Weights of a small masked image model: 40-pixel images.
Rows from expert 3 of block 5 of the encoder, named by matrix and row number. Rows with one number belong to one neuron. Each number is 500 + 25 x the weight over the matrix's rms, rounded and kept within 0 to 999. All counts start at 0. Numbers have three digits each.
# up: expert up (encoder.blocks.5.mlp.up, 8x160x160), inputs 0-53
# down: expert down (encoder.blocks.5.mlp.down, 8x160x160, transposed), outputs 0-53
up.13:510538493503483464506467481510536507500480498514471514518512490500499485480476507473488514482504497498474501517502508498508490478507487526504525478471509499468507
up.14:532504516485483499496495530504475497481477517484480500496525492468482488507497510501461484523509502524482498497508496507499498514502481560490523431505484519488471
up.15:529499480475480506524461522457546460466547516523502506507505490517500481523491524447475474484493508413480510497532496478507513444478508488493448579462467511472516
up.16:525475468507562478492498475496488510507487549475541479492500578534475478515531429499446501502508513490508546491527507491492488481542479471545510457514498519499494
up.17:556509477478528489483480516457480452491511489510516501508529515466466438600440496504486517486486439498488446487525465489466476454538510557491518534465476538515503
up.18:473485510478516501506453467500544496508509458500519468492504503534463493522519491499492489482474514495465526541530469505509504453495519463536451533510514506522495
up.19:497453471495510483498514486534498510531496529489497497501470559538488487528511406493493506477492508477507542479547476531457495453546502462566481514482483543505481
up.20:518485513490416506452504540484465465547536480484496554496493498505501500486480518441461465504552489472510481492518508541520525508441475514481498405480459513472499
up.21:503508475531511535493491502459513488481481511517508488533533502508486513505483514504502541490507435509484477429489518494504483524522491556506538470484512504506506
up.22:547527532504514508497522509530522419463507496498467523490531532530506507490509488451492458518504518489488502492517496493459487475495526481470471542474505500552482
up.23:464498517506504512490508498523511499501497525485512508500526518493502503490503478500511472489490519521492509518490509505483496482513493478505482473472485511507493
up.24:520498462513541507497512494497491522520495495475535508517501562498483527534524444470460521474498476531503524517508490512507485483521499522521504472500477509486510
up.25:539480477492467485472556505468516526498505484505495510472507507495535488529451503464484514495503540480507482488494485533498526505482491473477437504478472509493507
up.26:527492507496491477476499538497510547529474496489502508467546485500458502495533522503530532472534493489502488504483454499514494497495457489508530482489496482496486
up.27:480531449522565517477491462472447498499539524518516525506545492493484513506470486542496491481446452526494539483469513484515500557533516513515498518497508481518497
up.28:527491475534575475508469471493494497544508504538521473505499571508488539513521436502492534482483531503470524509502482494485486465581513470494500442473505476467510
up.29:513495510525477504553501544513540430473474496471472501496498500501487524522545507458491508503501520520505516507530495491500517501501511543496468516460511486505459
up.30:484483474482564503463516475507457503536512486406500492495512568515427480560484447538497512430435493511587527481527488544489511465532510545526522532518481543508511
up.31:541468455489524487496503504472500455484526481541456490470463497517474505520519500472502497481517559482472496532506501502528510486533496559497502537515478513461480
up.32:495464453508532482484530467483484487507484494508495505478472566505500493491558437490479497494481493497527532528529465534475482478528501457537509493513498533498509
up.33:488499511533514507465515507504485515515498511478523523515509498485472515485502503531500492496468530512501529507520514491498501466529505492504498549521518496502477
up.34:494487471559531499482498493499536515487517543579524475501471512499495529435504495517442483495452538502437531515516494455487471521499537467490487546450520520559490
up.35:489487492507536477489514506517484494521490508410528525513478550536478490535523412474507520501487503508562518474525464498487463457531498470528514490506507504532496
up.36:507506458480551500444500510502472511505504484508500506514496537521486508528519448478511531483505508506480512494520482501471465454553513472520518500501490498485502
up.37:527513468500495508492495489515514502492488511516510469512499522506506490528501483476492519483494523479524485492482507489488493476502493482507491525493478502505499
up.38:492474459510555517459545446535491510538502530471520482500523535504481476501526420482479489474445502514522540524539479493503483449554525475549469502497489483506504
up.39:510521510530540505475519566506482427512477491532505498547483492478541547543488516469513536530514487522482475484451483478475503484504516497504520460499490521467581
up.40:509510507531522459470519495493494521507480495511486472512480522504498524498509456508479531483480505519476508498517514498485494489512504494517495513503510502497501
up.41:536525503475448485534502521504526485526478494507412516487501513481489475501512494436464480477526508509488507477468486492506463514481483499474469452478484490489543
up.42:492468508502490522517478524492486466511495485487476490491503478491496486503546501530510465510510510481508519514499493523504522517505500478486479519531501490474495
up.43:471531497507448511502505470489475491489503494517483494509482510486488493530474508484506516495469499525508470493490493479495509495503494516488531474469501503482493
up.44:486445493518529459480516510509484494496489511471489493505510572527477514497564430509475511509494508551501521498519457518460517458541478487542488484509496523514506
up.45:501450466475542490495486467499510506503514493525518518510493534531489495497537474525499530473467481506492524483479501500469499480526506482526513521485504496504497
up.46:496501494509522504513489492484514537503486489516514518530536494503492499470491497479484497480499493475508501475493497496502485504534475510518524522475486496500490
up.47:482484495505490509483508482507485465516515506482518476494480576514510470511508429499475513504481499516509556516536504521477479479514481468520507477535497509469497
up.48:531513524505437484520514519512501476521502487484475539501461494488518510491492507466526501512557474515494480509473507493487495495497449525491557383492484475497490
up.49:467503495503524512489457459516499508473546499543526462498479505493478502516496504501517514476471496496528486519511514481503485500495539472525526557494510495488497
up.50:550500505496511533505518463507491495503561527523496515476490489515556486527464500476494511506457496507508491463532529486467473512525526513488512530477517489528467
up.51:476501484514530500516466480536554492475518499504492489439504514496540506473534486467482448495497517514496567531531510474474497483524552492485483493482516524518496
up.52:557504507476431515494502522487474471505561520552470558518499509479505497513469506505471552480537438529484431471500488480501453501537438574480566387439471476482496
up.53:501488484506491504480514497518460512531486501473504492485486581546485465513515436505521524481502522500532528528550477510504484503514508466508529523516500496479493
up.54:503487481528559489489497491492505509511510522503534489510515566494486500518534448509500523475456514524505524486542493473472497488537461466519490492474487510498551
up.55:528490487506535511493434496500517502510520511518579485488455478514494494521459516523527475504460487491480477495492498489536502483505541461488501565506500522496504
up.56:508502490503519466495521480495517498507503476484492483515491507509513499499522492470490472519494544486490500501484505525509493487492486530535504497521502503501489
up.57:484485506486486492483472497476489501528480485487471521503523473479502497478529505514493475481534494493499502496497500502514514491506520521509507458512469524490522
up.58:476487500490496489488485501518465502509513526500525522492506492515505504519510520514517497529512473493520489481492478482482524493506505480503522451529498503491493
up.59:532512511499506510505503479480529468496511524504487503504516500509518495505507506491491495488476520502506473499499513488517506469524492517490493541490496537506483
up.60:484493498509535456473479469531470506500505505527526489478461509526484486511470510467517514512456531465480475495516477479464508490486527460456489541501558499517516
up.61:512500458497522486506502465465471573518432476494566529534519496498576497491501505493501553515498503548528465447463501504494524512556520459464470486478561501505553
up.62:502502519506463465497489481504495492477525512472466535520459501519506510508520491476464480518523519510519500487495495472471498491495461515486487489495517480516473
up.63:514515518504483477502480542522516492527494450493478504491467495504525498469527505467497475513535544488519494504503492512513518473479473534486497471519464482500489
up.64:529539481485507499515484494481491463497512539515498517461538485474490494494489492495471481475487471498510498489485505515520479495494497538492511506495489520554489
up.65:515463508510497512487533508476495518519482493481525499517516506508504517527493507498509505521526528497517501502492493516482531520470499477507481526521513534503514
up.66:475505467506519512494512486481486534469499522511517473504527484514516472497491526520520510509469507495511496487516515481503465537515508478493489550505514504538494
down.13:493496514511512511511489486504496510481530513512517489491498514491483490495512477477529475496490474509494497481526483500528518510494515479497519499480503486504505
down.14:489484487496486498493503496515559480499501513517497512483503499481489502498508427496489507479483505492496503504527494484513511508500529491523488519506491491505518
down.15:486490474514524516535509474504499505532510482510552517528495462508484486513497473514536500518484486505493463512475503530488487505532471522490508496519470481514487
down.16:513515462498489527514513515486548500486505522509490486496527483466511515494516347504491494483495511489512522477506522500504508474519511505513514513500493508517502
down.17:528500483508517438530499511503389528543485474489556476500495554516463495502501809476537508559514518477488468558496482526497487540507475488490479508475498494505506
down.18:499500517504493544510463519494512500467509523488487516534491439500507512493510424485489507511516485493508504457478489498497496516502510527481534525499495501487506
down.19:514515484508475519521494483502508495502509499508512510487494504488517494494482447490498512491498499495501498507487507511514523502494510506501487499488510486488518
down.20:469461498495530550572500466496593507502497483519515504509545477489535505518505393544507541488497504502494471480499505511510513486543466543505487532498485523521486
down.21:493507480514493458480518525515472510504495484483490510482506519511492502489482578488538458533497500507502516550511481518478479517483507464477485512508513503512528
down.22:487482493525513502515491450510510511522485529521529501495489474486492515514518423483488519479520477485502501521508497531495564513512488484519536488509459506465504
down.23:503503512518496549524529501463569509483483541514504504510532441481528521510511251519479491447485480509504528475499536498516516486504521538508490507500481506503500
down.24:480508506512501541490530521497553490480512513497493486503499461485524500510513308504508493468513510512493528481488525513514523482480519530511507504501500492505502
down.25:516502524504520503523483500491459478500515478509560494505485517519489494515514580524500509517494483508492458512508472534496467500572477524494530479504485509490503
down.26:508492499472471523503482538517520470487513497498482526498470492510526523497525415509502489489508524476515507450517507493505507508494509503485497509496536542502465
down.27:490507500490504497472463515501489500497502504488475497508495493529511517494488539489509500510503467491512494510494497497476476485469487483467510505511508506493548
down.28:496491453472487554526515500480578500502499509494459493514527469491512511514501270536470483455505502528477514510491498503516517479510521547519517493477471492513538
down.29:493496488517484523498487483490585487508511528468509508500518439500494501510502330526491478461493471492485526477508514497490534466524500512500491518493474492482496
down.30:468496507509481516504513497487549537489507528489504522495498454504518512497486334531481505474498474492516493484510494482514506525509514529510538496484478500518488
down.31:490516526496522486502456491507448511500541500503551492511514481493506495503486678519522511550485483508506472474492503513494470508527490492498489480543476492500504
down.32:497503474510478561507508508474527498503493521490483501494500487478502509514503336486488503487521509498489520485511500496488527496483523531487495493495498510502515
down.33:507505484500479504485512502500508481489484503502484494507504488506507511515502510485511504533524510504507507507483504490499469491465479494493492504497497503488505
down.34:492491544517508519508476491495532510483490535499493489509534454489522495497505329521498503509499466501510496473509485512507513522508491482496529497517481469482510
down.35:468489518487512533504482512502564505500506516505494510486504449492530511495508259524505495458486486492506493477509511494513523511528510538506514508495478497499505
down.36:493509480492492543493507510473580491481512517486469500502527456482533512476495254512491482473518480511499544491510515498493506495499509527510507498512492486509482
down.37:499502506498504517491489482498475486512501500509517493494499484507486497517507532498516516507499506485505493494498485499497510514499480501494499502503500504512498
down.38:506489492500481548509495504479581504506513504483488495494529470468539501502508280521486510473499483514493509499495515486506550491507523531491493538518484498509501
down.39:502485493502503427489502505550401527532504505491525504498507559519449504496503838486533530545490522480510443545477503510486491522506474435495472482494500486485480
down.40:505507486492468536526509501454608498484499516503502497505518448476518514514517246510487506477510471511503518470492514495498533504518500531516496503499475515507503
down.41:499483517518537492494507485519479526505525489515530516522485497515485490525509473495520515479487480524489492501523503525515536511533524484508540498503475492492482
down.42:510495494501497491520516474487523490492504481500514511509503507483517481486509462506506503491506504515486518501505504503472499474492486525506520499506496488492503
down.43:509495513523516510488494506495511511515485485481509497505519489512495491506492539494521528491489506496490489524493499524502501513516501487508469503506515490503498
down.44:505503479493504520490485515485549510506497515501483502517514475480512505495514396512496500468501498503492513478490505493509527479511494527494509497498489519527505
down.45:477507479520468560524500511493586496481515525492490513492505460475535504499514242510504493469500476490482519493482512500510517509519494537512509482463479498524521
down.46:503518478506490506487482517513478488481510514491490492490496484515475506523513504495518486512519509488510501499524514510508492504469507508500494515469504494507518
down.47:480509485487497520505495496476532493506501528498485487509518480488503506489513347498475493476504495525504511491514515504497519488494529494490512506501495501510501
down.48:501474474492479519542492515512554496519517499503537503480511524467497503497511469521495512480480528471490508513504487478537526478506516490540481525477515501486462
down.49:504524502532502511469482524490470518495496513500487502511509477501501499490471549503515493501496467499511496492496479511506482514498494490471493500510502486500503
down.50:506531506513542470482495470483462512503516520502548486520526491506472505514499598526505516501487477499500495517510482524515480493511498469513501495517486468495529
down.51:489518495501511499492487488501519492482504530493510515513507442490490501513507382478493517478494486506498498464493516465497515515488505486500523507496493472485500
down.52:502487470522487479523499487517445537519506473506576497490500509457460491513492656517545515510461523464500456552526472500512501486506530461499470520492522534529508
down.53:480508498505486520489501498490548505482476512496478518505512471470525496485507343529489488492503496506497522497491491510480522495470516520503497504535474488493511
down.54:491489497488496547523500524480594479501508510509479496508530458483520517489488243520485493466501483505503525477502492486489529520512498527511490507481494507512506
down.55:480515501494523498517499497494452486479521511506477498511495493513500499501502566494518507542493488503516481501492499503486467544504509479485501481496503492503503
down.56:492505474505479483509490484510520490503501494508480483498517502496517486504511438499501491493514491493500503497498477500511518483494511488513489490516485513496494
down.57:495487512491505498500496516506566491504505507481478508491508516496513522489502421480497478497529517516501515472502505482512522509467509507517495527490512509493483
down.58:509493483491477497522499501488530506488494490496487510465476486459504512483490463504497506507514501481505493494491517497509485504504473502513479526498520501494491
down.59:487503518498482487493493486503503493492511521500519506489504507500499499501496482510499500517511476493497502492533501512500522488506495494509512509519498507479499
down.60:496525495509507497504521467484412522493505485504528493509504515511469503496517705508526516523492493494509491506475496517485468541499481488489485496524478488492500
down.61:519525513492492466490525492479413511486504450498485472484457549507474496498507714490497517546510490518494510533487512513515443503495493499508497485508487514513496
down.62:490509477490494521525507509474581499494502521523495503493512433493524495508494294511501503481523484501493536514504499489509521478510513515497508513519479517498506
down.63:490489498500482524529518507515533504473521518499504527496501512487508501513524444516489509502483524473503499459491485487519512493516492499498487514496501513494455
down.64:500505498503497502496488510503506497516518506486486481497515506505488510492497470499509521493491508498502498506515498506481547501501508501496533495511512490497505
down.65:499489478500472500507520512488513492511498500479487508514488503516517498495494533500509503500504505493496499508487500499491455514494469530492482490498478495497484
down.66:513510502498482509493506504482479497492493503510475492495489495517503496500506516500498494501494495540506507510497502507479485499466500516495510479516503486492501