Weights of a small masked image model.
Model: 40-pixel images, encoder activation gelu, encoder moe soft, encoder num experts 8.
Training: adamw at rate 0.0014, batches of 64.
Rows from block 0 of the decoder of a small masked image model, named by matrix and row number. Rows with one number belong to one neuron. Each number is 200 + 40 x the weight over its row's rms, rounded and kept within 0 to 999. All counts start at 0.
Before each neuron's rows are labels from the 100 images, of 14976, where the neuron reaches its highest value: "responds to" is what is common among them. Only what is clearly more common there than usual is listed. The data: photos of plants and fungi (iNaturalist).
# fc1: MLP up (decoder.0.mlp.fc1.weight, 768x192), inputs 0-47
# fc2: MLP down (decoder.0.mlp.fc2.weight, 192x768, transposed), outputs 0-47

responds to: family: Asteraceae
fc1.134,161,172,213,187,248,217,250,225,200,249,215,209,282,222,157,113,222,108,204,260,207,249,210,242,176,222,158,239,227,123,178,297,189,295,263,191,258,184,188,97,175,194,244,208,233,138,191,208
fc2.134,247,226,214,229,151,141,186,178,164,217,176,155,264,199,212,256,193,212,180,57,233,139,196,195,186,206,186,202,237,254,188,146,176,110,201,187,179,227,248,150,175,231,240,284,193,187,181,255

responds to: order Fagales
fc1.615,280,180,201,161,226,250,175,258,189,281,219,244,247,197,280,230,200,145,141,294,144,220,187,210,194,188,163,257,230,167,194,197,224,158,225,228,185,177,169,154,198,209,123,236,208,214,229,169
fc2.615,235,220,175,147,184,182,187,179,188,198,212,191,192,283,178,169,242,142,192,59,265,159,207,148,196,208,205,185,199,245,215,150,195,102,142,185,185,287,189,176,144,214,192,227,201,163,203,238

responds to: order Caryophyllales
fc1.279,73,178,183,226,194,184,144,151,139,231,223,177,103,207,229,157,141,175,201,185,214,176,173,195,196,239,158,273,256,142,216,189,122,278,267,250,215,185,231,183,229,254,180,240,188,237,185,236
fc2.279,181,149,188,130,275,220,306,157,250,177,208,167,199,228,220,190,223,188,206,169,238,213,207,159,232,166,250,217,240,199,207,137,317,199,207,281,215,175,155,208,234,122,193,176,197,226,191,161

responds to: order Asterales; family: Asteraceae
fc1.642,212,204,238,192,254,165,274,95,199,210,231,237,341,208,260,288,166,124,276,181,139,228,187,258,169,185,189,186,253,155,252,242,125,145,187,239,213,190,214,237,106,107,232,198,200,249,191,159
fc2.642,180,200,165,205,153,191,196,168,260,226,198,192,265,237,128,221,163,135,243,185,184,223,152,249,212,188,162,236,242,107,206,202,125,179,156,257,233,261,214,233,141,120,283,263,236,237,172,150

responds to: class: Liliopsida; order Asparagales; family: Asparagaceae
fc1.522,173,260,231,168,219,207,188,199,176,268,202,216,188,232,230,208,181,135,201,172,221,150,184,203,204,237,217,171,170,215,167,272,266,231,208,151,261,191,194,174,187,303,162,158,187,195,230,176
fc2.522,127,255,189,215,213,167,219,208,227,243,226,230,236,216,158,200,222,260,221,157,256,177,193,161,202,207,208,202,222,161,223,221,201,61,193,171,208,160,183,212,234,221,205,292,222,182,228,224

responds to: class: Liliopsida; order Asparagales; family: Asparagaceae
fc1.120,200,202,185,240,236,264,253,239,266,298,188,219,171,191,207,180,133,203,229,216,245,192,178,202,195,235,205,200,108,184,189,180,299,229,174,209,292,235,142,156,234,260,143,139,208,179,210,185
fc2.120,195,157,210,186,209,126,177,151,227,201,243,115,205,182,105,193,249,201,258,206,221,246,253,237,165,222,173,164,171,132,185,206,193,227,225,177,228,149,309,211,259,158,250,196,209,216,158,239

responds to: order Asterales; family: Asteraceae
fc1.38,171,140,241,192,186,164,218,197,171,149,253,173,123,166,196,246,148,228,195,182,161,261,245,233,193,172,180,176,275,217,165,232,136,177,237,267,187,165,241,262,162,193,222,278,188,178,200,253
fc2.38,258,218,197,206,189,215,205,189,222,145,237,172,225,194,208,235,160,209,251,286,216,226,232,199,199,184,204,181,200,217,244,250,216,128,237,206,170,162,196,233,262,190,212,164,203,211,206,190

responds to: order Asparagales; family: Asparagaceae; text has "yucca"
fc1.34,148,186,121,205,186,179,211,168,123,209,240,202,235,194,190,162,204,168,234,197,261,189,165,208,224,225,238,185,190,267,223,223,287,207,245,137,279,212,172,124,201,248,250,170,176,143,155,230
fc2.34,172,216,205,165,241,263,208,188,163,207,186,239,186,219,205,197,198,192,204,117,105,199,202,279,216,225,218,201,200,164,213,187,209,183,197,152,158,215,213,174,153,144,145,289,218,231,174,175

responds to: order Fagales
fc1.5,157,151,196,230,284,280,231,250,166,251,250,242,208,212,270,277,182,164,166,235,165,198,206,262,198,179,276,188,240,250,181,236,269,208,167,180,230,155,161,158,231,239,179,200,166,222,230,201
fc2.5,185,189,189,166,196,221,207,254,192,227,210,183,208,163,231,200,210,184,201,143,103,231,179,182,185,193,179,217,164,175,184,171,210,364,171,211,170,237,196,191,167,253,209,226,212,260,187,135

responds to: order Asterales; family: Asteraceae
fc1.112,167,178,249,229,268,211,267,197,210,206,154,197,283,262,205,220,266,154,193,126,186,208,243,237,198,265,159,200,266,211,228,238,153,201,209,225,246,180,235,146,136,114,195,229,171,187,252,284
fc2.112,306,165,146,176,166,134,198,203,178,234,206,171,229,196,231,175,230,256,250,69,231,205,180,219,197,162,126,199,243,208,184,206,173,200,251,220,201,207,192,167,138,198,235,256,230,202,157,205

responds to: order Asparagales; class: Liliopsida; family: Asparagaceae
fc1.263,216,230,236,175,175,151,218,211,148,204,251,234,262,251,227,207,260,167,115,137,184,171,186,232,200,129,225,227,295,196,272,246,213,216,240,229,194,140,219,230,174,161,177,192,193,253,172,296
fc2.263,192,188,237,197,213,269,217,202,268,137,226,196,237,164,235,192,147,211,164,173,152,180,181,193,202,209,219,224,216,180,220,163,175,219,220,272,203,205,207,189,126,184,212,228,131,161,165,137

responds to: class Liliopsida
fc1.348,197,203,221,189,242,180,222,226,201,240,202,222,159,239,213,208,163,164,151,196,252,129,187,223,199,196,165,143,173,146,200,267,177,275,270,202,223,177,212,234,171,266,175,250,191,257,221,242
fc2.348,209,205,196,230,168,226,269,200,150,176,199,167,208,207,132,158,226,282,239,225,230,290,189,181,232,169,220,196,245,183,167,194,217,234,287,205,188,211,187,174,236,223,213,199,210,269,244,143

responds to: order Asterales; family: Asteraceae
fc1.312,206,234,256,180,209,175,165,200,180,259,257,181,199,240,252,177,140,261,218,175,216,230,237,235,184,203,195,182,243,268,211,279,251,183,261,218,219,147,201,234,242,273,232,284,241,214,231,255
fc2.312,151,158,161,177,231,168,243,192,174,242,191,193,134,242,172,198,221,214,186,49,209,157,190,169,178,179,184,210,231,192,154,121,212,226,156,189,217,195,203,252,186,162,189,239,205,193,163,212

responds to: order Ranunculales
fc1.359,199,171,201,228,256,199,180,138,185,225,219,171,207,251,246,222,170,220,222,256,238,135,198,249,220,157,224,152,303,157,168,204,185,197,227,211,236,156,134,230,196,215,195,193,276,237,184,202
fc2.359,207,183,184,196,212,203,153,209,309,184,259,204,204,244,151,266,184,143,156,176,157,187,181,237,223,216,144,198,212,169,240,160,253,143,159,198,201,170,198,241,213,248,180,218,209,152,110,200

responds to: order Asterales; family: Asteraceae
fc1.759,210,168,175,198,257,242,173,124,124,252,180,195,261,214,194,190,153,239,203,192,162,142,201,223,267,129,237,193,244,175,187,254,128,207,189,208,184,186,199,197,158,181,184,197,298,255,193,212
fc2.759,197,176,183,167,227,202,281,184,226,267,111,186,240,270,212,163,150,214,161,146,162,197,231,216,182,240,157,164,186,132,204,148,145,218,130,161,249,173,215,288,221,219,199,212,247,195,112,286

responds to: order Fagales
fc1.163,224,172,190,206,255,279,183,255,214,229,199,223,209,191,231,252,189,145,152,276,166,151,205,298,219,205,247,187,168,212,198,223,283,220,187,159,193,142,178,218,243,205,111,234,227,218,186,156
fc2.163,152,188,164,273,204,202,243,181,215,202,219,214,200,204,80,216,232,189,130,230,222,201,222,192,203,231,187,260,193,169,257,222,165,181,236,185,208,134,180,244,268,227,239,179,207,225,228,185

responds to: order Asterales; family: Asteraceae
fc1.278,190,130,242,147,207,182,190,106,169,194,220,247,237,136,244,229,213,105,136,187,192,179,209,176,194,198,153,175,250,190,274,258,120,159,211,176,172,221,206,226,160,149,257,198,222,263,304,263
fc2.278,157,187,119,231,168,246,160,229,221,239,155,238,261,197,125,246,153,178,148,145,143,123,186,180,193,204,194,216,262,172,222,209,125,220,170,174,154,231,200,204,127,235,258,111,267,249,260,257

responds to: order Fagales
fc1.581,171,161,217,218,300,279,167,183,214,270,181,242,257,191,204,203,161,149,157,221,199,163,203,256,191,176,224,155,201,210,184,214,252,211,247,211,260,150,112,223,187,211,121,217,209,210,219,189
fc2.581,195,253,276,222,214,254,209,220,166,222,198,209,170,200,52,182,200,174,216,206,264,172,178,178,210,187,122,218,219,146,197,195,191,111,182,174,229,201,211,156,215,218,253,269,165,167,154,206

responds to: order Fagales
fc1.601,233,190,232,214,266,306,216,233,170,244,202,207,275,209,236,213,199,175,151,265,134,232,184,274,178,187,223,214,209,228,207,241,264,188,231,227,220,141,166,222,169,213,170,234,208,216,204,170
fc2.601,175,186,142,246,210,201,238,155,133,206,232,183,207,257,112,191,206,199,181,166,237,215,198,222,207,200,143,261,222,135,242,264,179,102,234,170,214,163,204,195,252,239,289,261,197,198,173,214

responds to: order Asparagales; family: Asparagaceae; text has "yucca"
fc1.133,401,287,311,300,275,237,244,214,143,242,207,189,248,206,196,185,196,188,196,188,216,175,199,206,185,219,150,230,153,179,174,196,183,244,171,167,234,176,178,173,216,209,186,111,254,222,159,183
fc2.133,225,191,108,172,241,218,220,285,233,168,176,244,208,239,65,212,217,253,249,312,217,191,187,202,225,204,153,218,164,212,212,184,189,289,131,217,206,260,206,242,170,193,191,222,273,166,169,189

responds to: order Asterales; family: Asteraceae
fc1.422,150,204,214,245,233,205,241,231,198,216,167,169,308,249,225,247,178,143,229,243,246,191,193,259,234,232,176,192,311,275,205,221,187,198,185,192,237,200,146,171,222,208,200,158,225,175,250,222
fc2.422,181,123,164,156,232,192,152,231,197,203,235,191,218,239,259,239,156,323,159,116,244,193,162,241,217,221,228,228,242,152,233,188,159,151,203,244,219,161,175,309,171,199,180,269,217,176,190,223

responds to: order Caryophyllales
fc1.530,179,220,230,197,226,180,166,217,208,214,168,251,201,205,190,265,183,199,176,185,135,143,132,295,224,122,260,223,155,274,157,244,187,335,200,277,167,170,203,155,256,222,98,263,192,176,268,192
fc2.530,217,215,187,234,179,156,161,206,302,204,211,268,169,178,175,210,210,200,201,213,188,197,135,211,229,193,221,241,195,210,220,330,288,217,211,242,180,162,176,176,197,180,206,139,153,143,164,136

responds to: order Asterales; family: Asteraceae
fc1.476,174,202,234,213,236,240,183,213,216,218,225,265,153,197,237,152,216,200,134,161,265,176,185,212,203,157,261,111,174,185,284,196,176,269,192,233,214,154,173,276,294,167,117,223,217,244,271,166
fc2.476,204,183,216,235,190,184,102,169,263,250,213,217,127,230,193,115,217,233,139,112,178,207,188,125,197,188,216,182,176,236,221,184,223,208,214,234,196,181,173,282,192,185,184,243,197,240,147,188

responds to: order Fagales
fc1.337,258,198,215,248,297,265,162,250,204,273,172,248,217,236,234,212,173,227,217,264,166,180,165,253,197,170,242,208,197,183,209,206,311,228,252,179,226,194,139,216,217,155,152,182,226,186,200,163
fc2.337,168,180,203,120,228,184,233,234,153,157,129,192,139,193,203,201,207,175,219,222,191,229,191,218,212,205,152,192,236,184,140,178,260,204,139,262,227,194,223,164,173,161,211,167,211,206,168,208

responds to: order Fagales
fc1.124,180,163,181,214,244,158,170,240,263,212,210,213,175,207,185,235,227,144,148,186,184,170,169,278,204,198,243,183,261,125,235,216,320,325,282,244,192,190,127,156,279,195,122,259,171,236,247,184
fc2.124,233,178,170,255,192,216,206,240,271,252,186,236,185,148,149,258,184,234,220,74,193,212,173,207,223,176,170,263,170,245,231,225,245,191,235,253,150,200,174,157,181,143,195,250,165,230,160,201

responds to: order Asparagales; family: Asparagaceae; text has "yucca"
fc1.441,275,307,276,270,235,208,215,249,222,260,198,194,171,184,174,231,127,242,176,241,238,203,211,276,191,214,171,227,176,148,195,178,252,252,223,229,228,176,164,202,289,295,176,190,171,179,160,245
fc2.441,225,144,137,198,172,197,228,191,176,224,221,198,192,178,58,303,202,200,229,216,132,219,206,224,209,206,220,145,151,243,170,156,226,221,163,172,207,222,248,223,169,157,192,192,228,177,205,196

responds to: class Liliopsida
fc1.240,147,200,189,205,196,171,146,183,116,185,161,195,201,206,230,160,117,192,85,168,160,168,249,162,236,234,149,213,192,200,255,230,231,278,293,225,280,216,209,210,239,267,198,285,210,181,212,247
fc2.240,226,200,227,97,236,324,253,226,248,203,191,192,177,207,198,144,182,159,244,183,209,228,169,236,206,186,200,204,173,180,155,104,280,198,150,114,232,267,224,204,191,161,144,258,207,218,101,124

responds to: order Caryophyllales
fc1.362,186,89,189,221,195,155,259,175,202,226,232,163,193,205,148,231,255,242,249,221,146,320,196,203,183,127,150,197,188,219,227,175,196,224,169,220,211,178,199,224,159,167,181,170,201,146,183,226
fc2.362,264,242,195,284,227,140,263,170,201,217,209,237,219,192,237,239,193,242,232,175,205,223,202,159,192,174,184,152,205,261,216,173,247,124,259,219,176,184,197,168,189,213,151,203,156,223,184,286

responds to: order Asparagales; family: Asparagaceae; text has "yucca"
fc1.729,299,253,215,276,218,220,194,235,203,261,197,183,189,184,216,171,189,263,238,244,273,253,185,210,183,234,210,234,150,159,195,163,199,231,217,261,218,174,184,173,294,182,217,132,180,279,215,208
fc2.729,201,131,160,174,176,165,199,210,183,231,197,180,301,177,107,215,175,255,154,150,102,221,195,217,188,180,236,196,152,231,176,196,132,265,211,204,194,176,227,285,178,161,191,204,262,262,193,197

responds to: class Liliopsida
fc1.196,197,117,155,191,239,220,281,204,186,249,190,254,217,274,258,193,298,149,181,266,169,172,138,172,228,184,173,249,170,168,228,204,181,267,179,271,268,181,171,183,199,212,196,207,240,235,176,152
fc2.196,185,276,229,221,167,218,203,199,151,247,184,206,168,198,261,229,178,215,173,103,182,213,178,256,195,196,182,203,209,207,220,169,148,129,186,189,187,212,205,210,234,182,162,235,161,184,200,193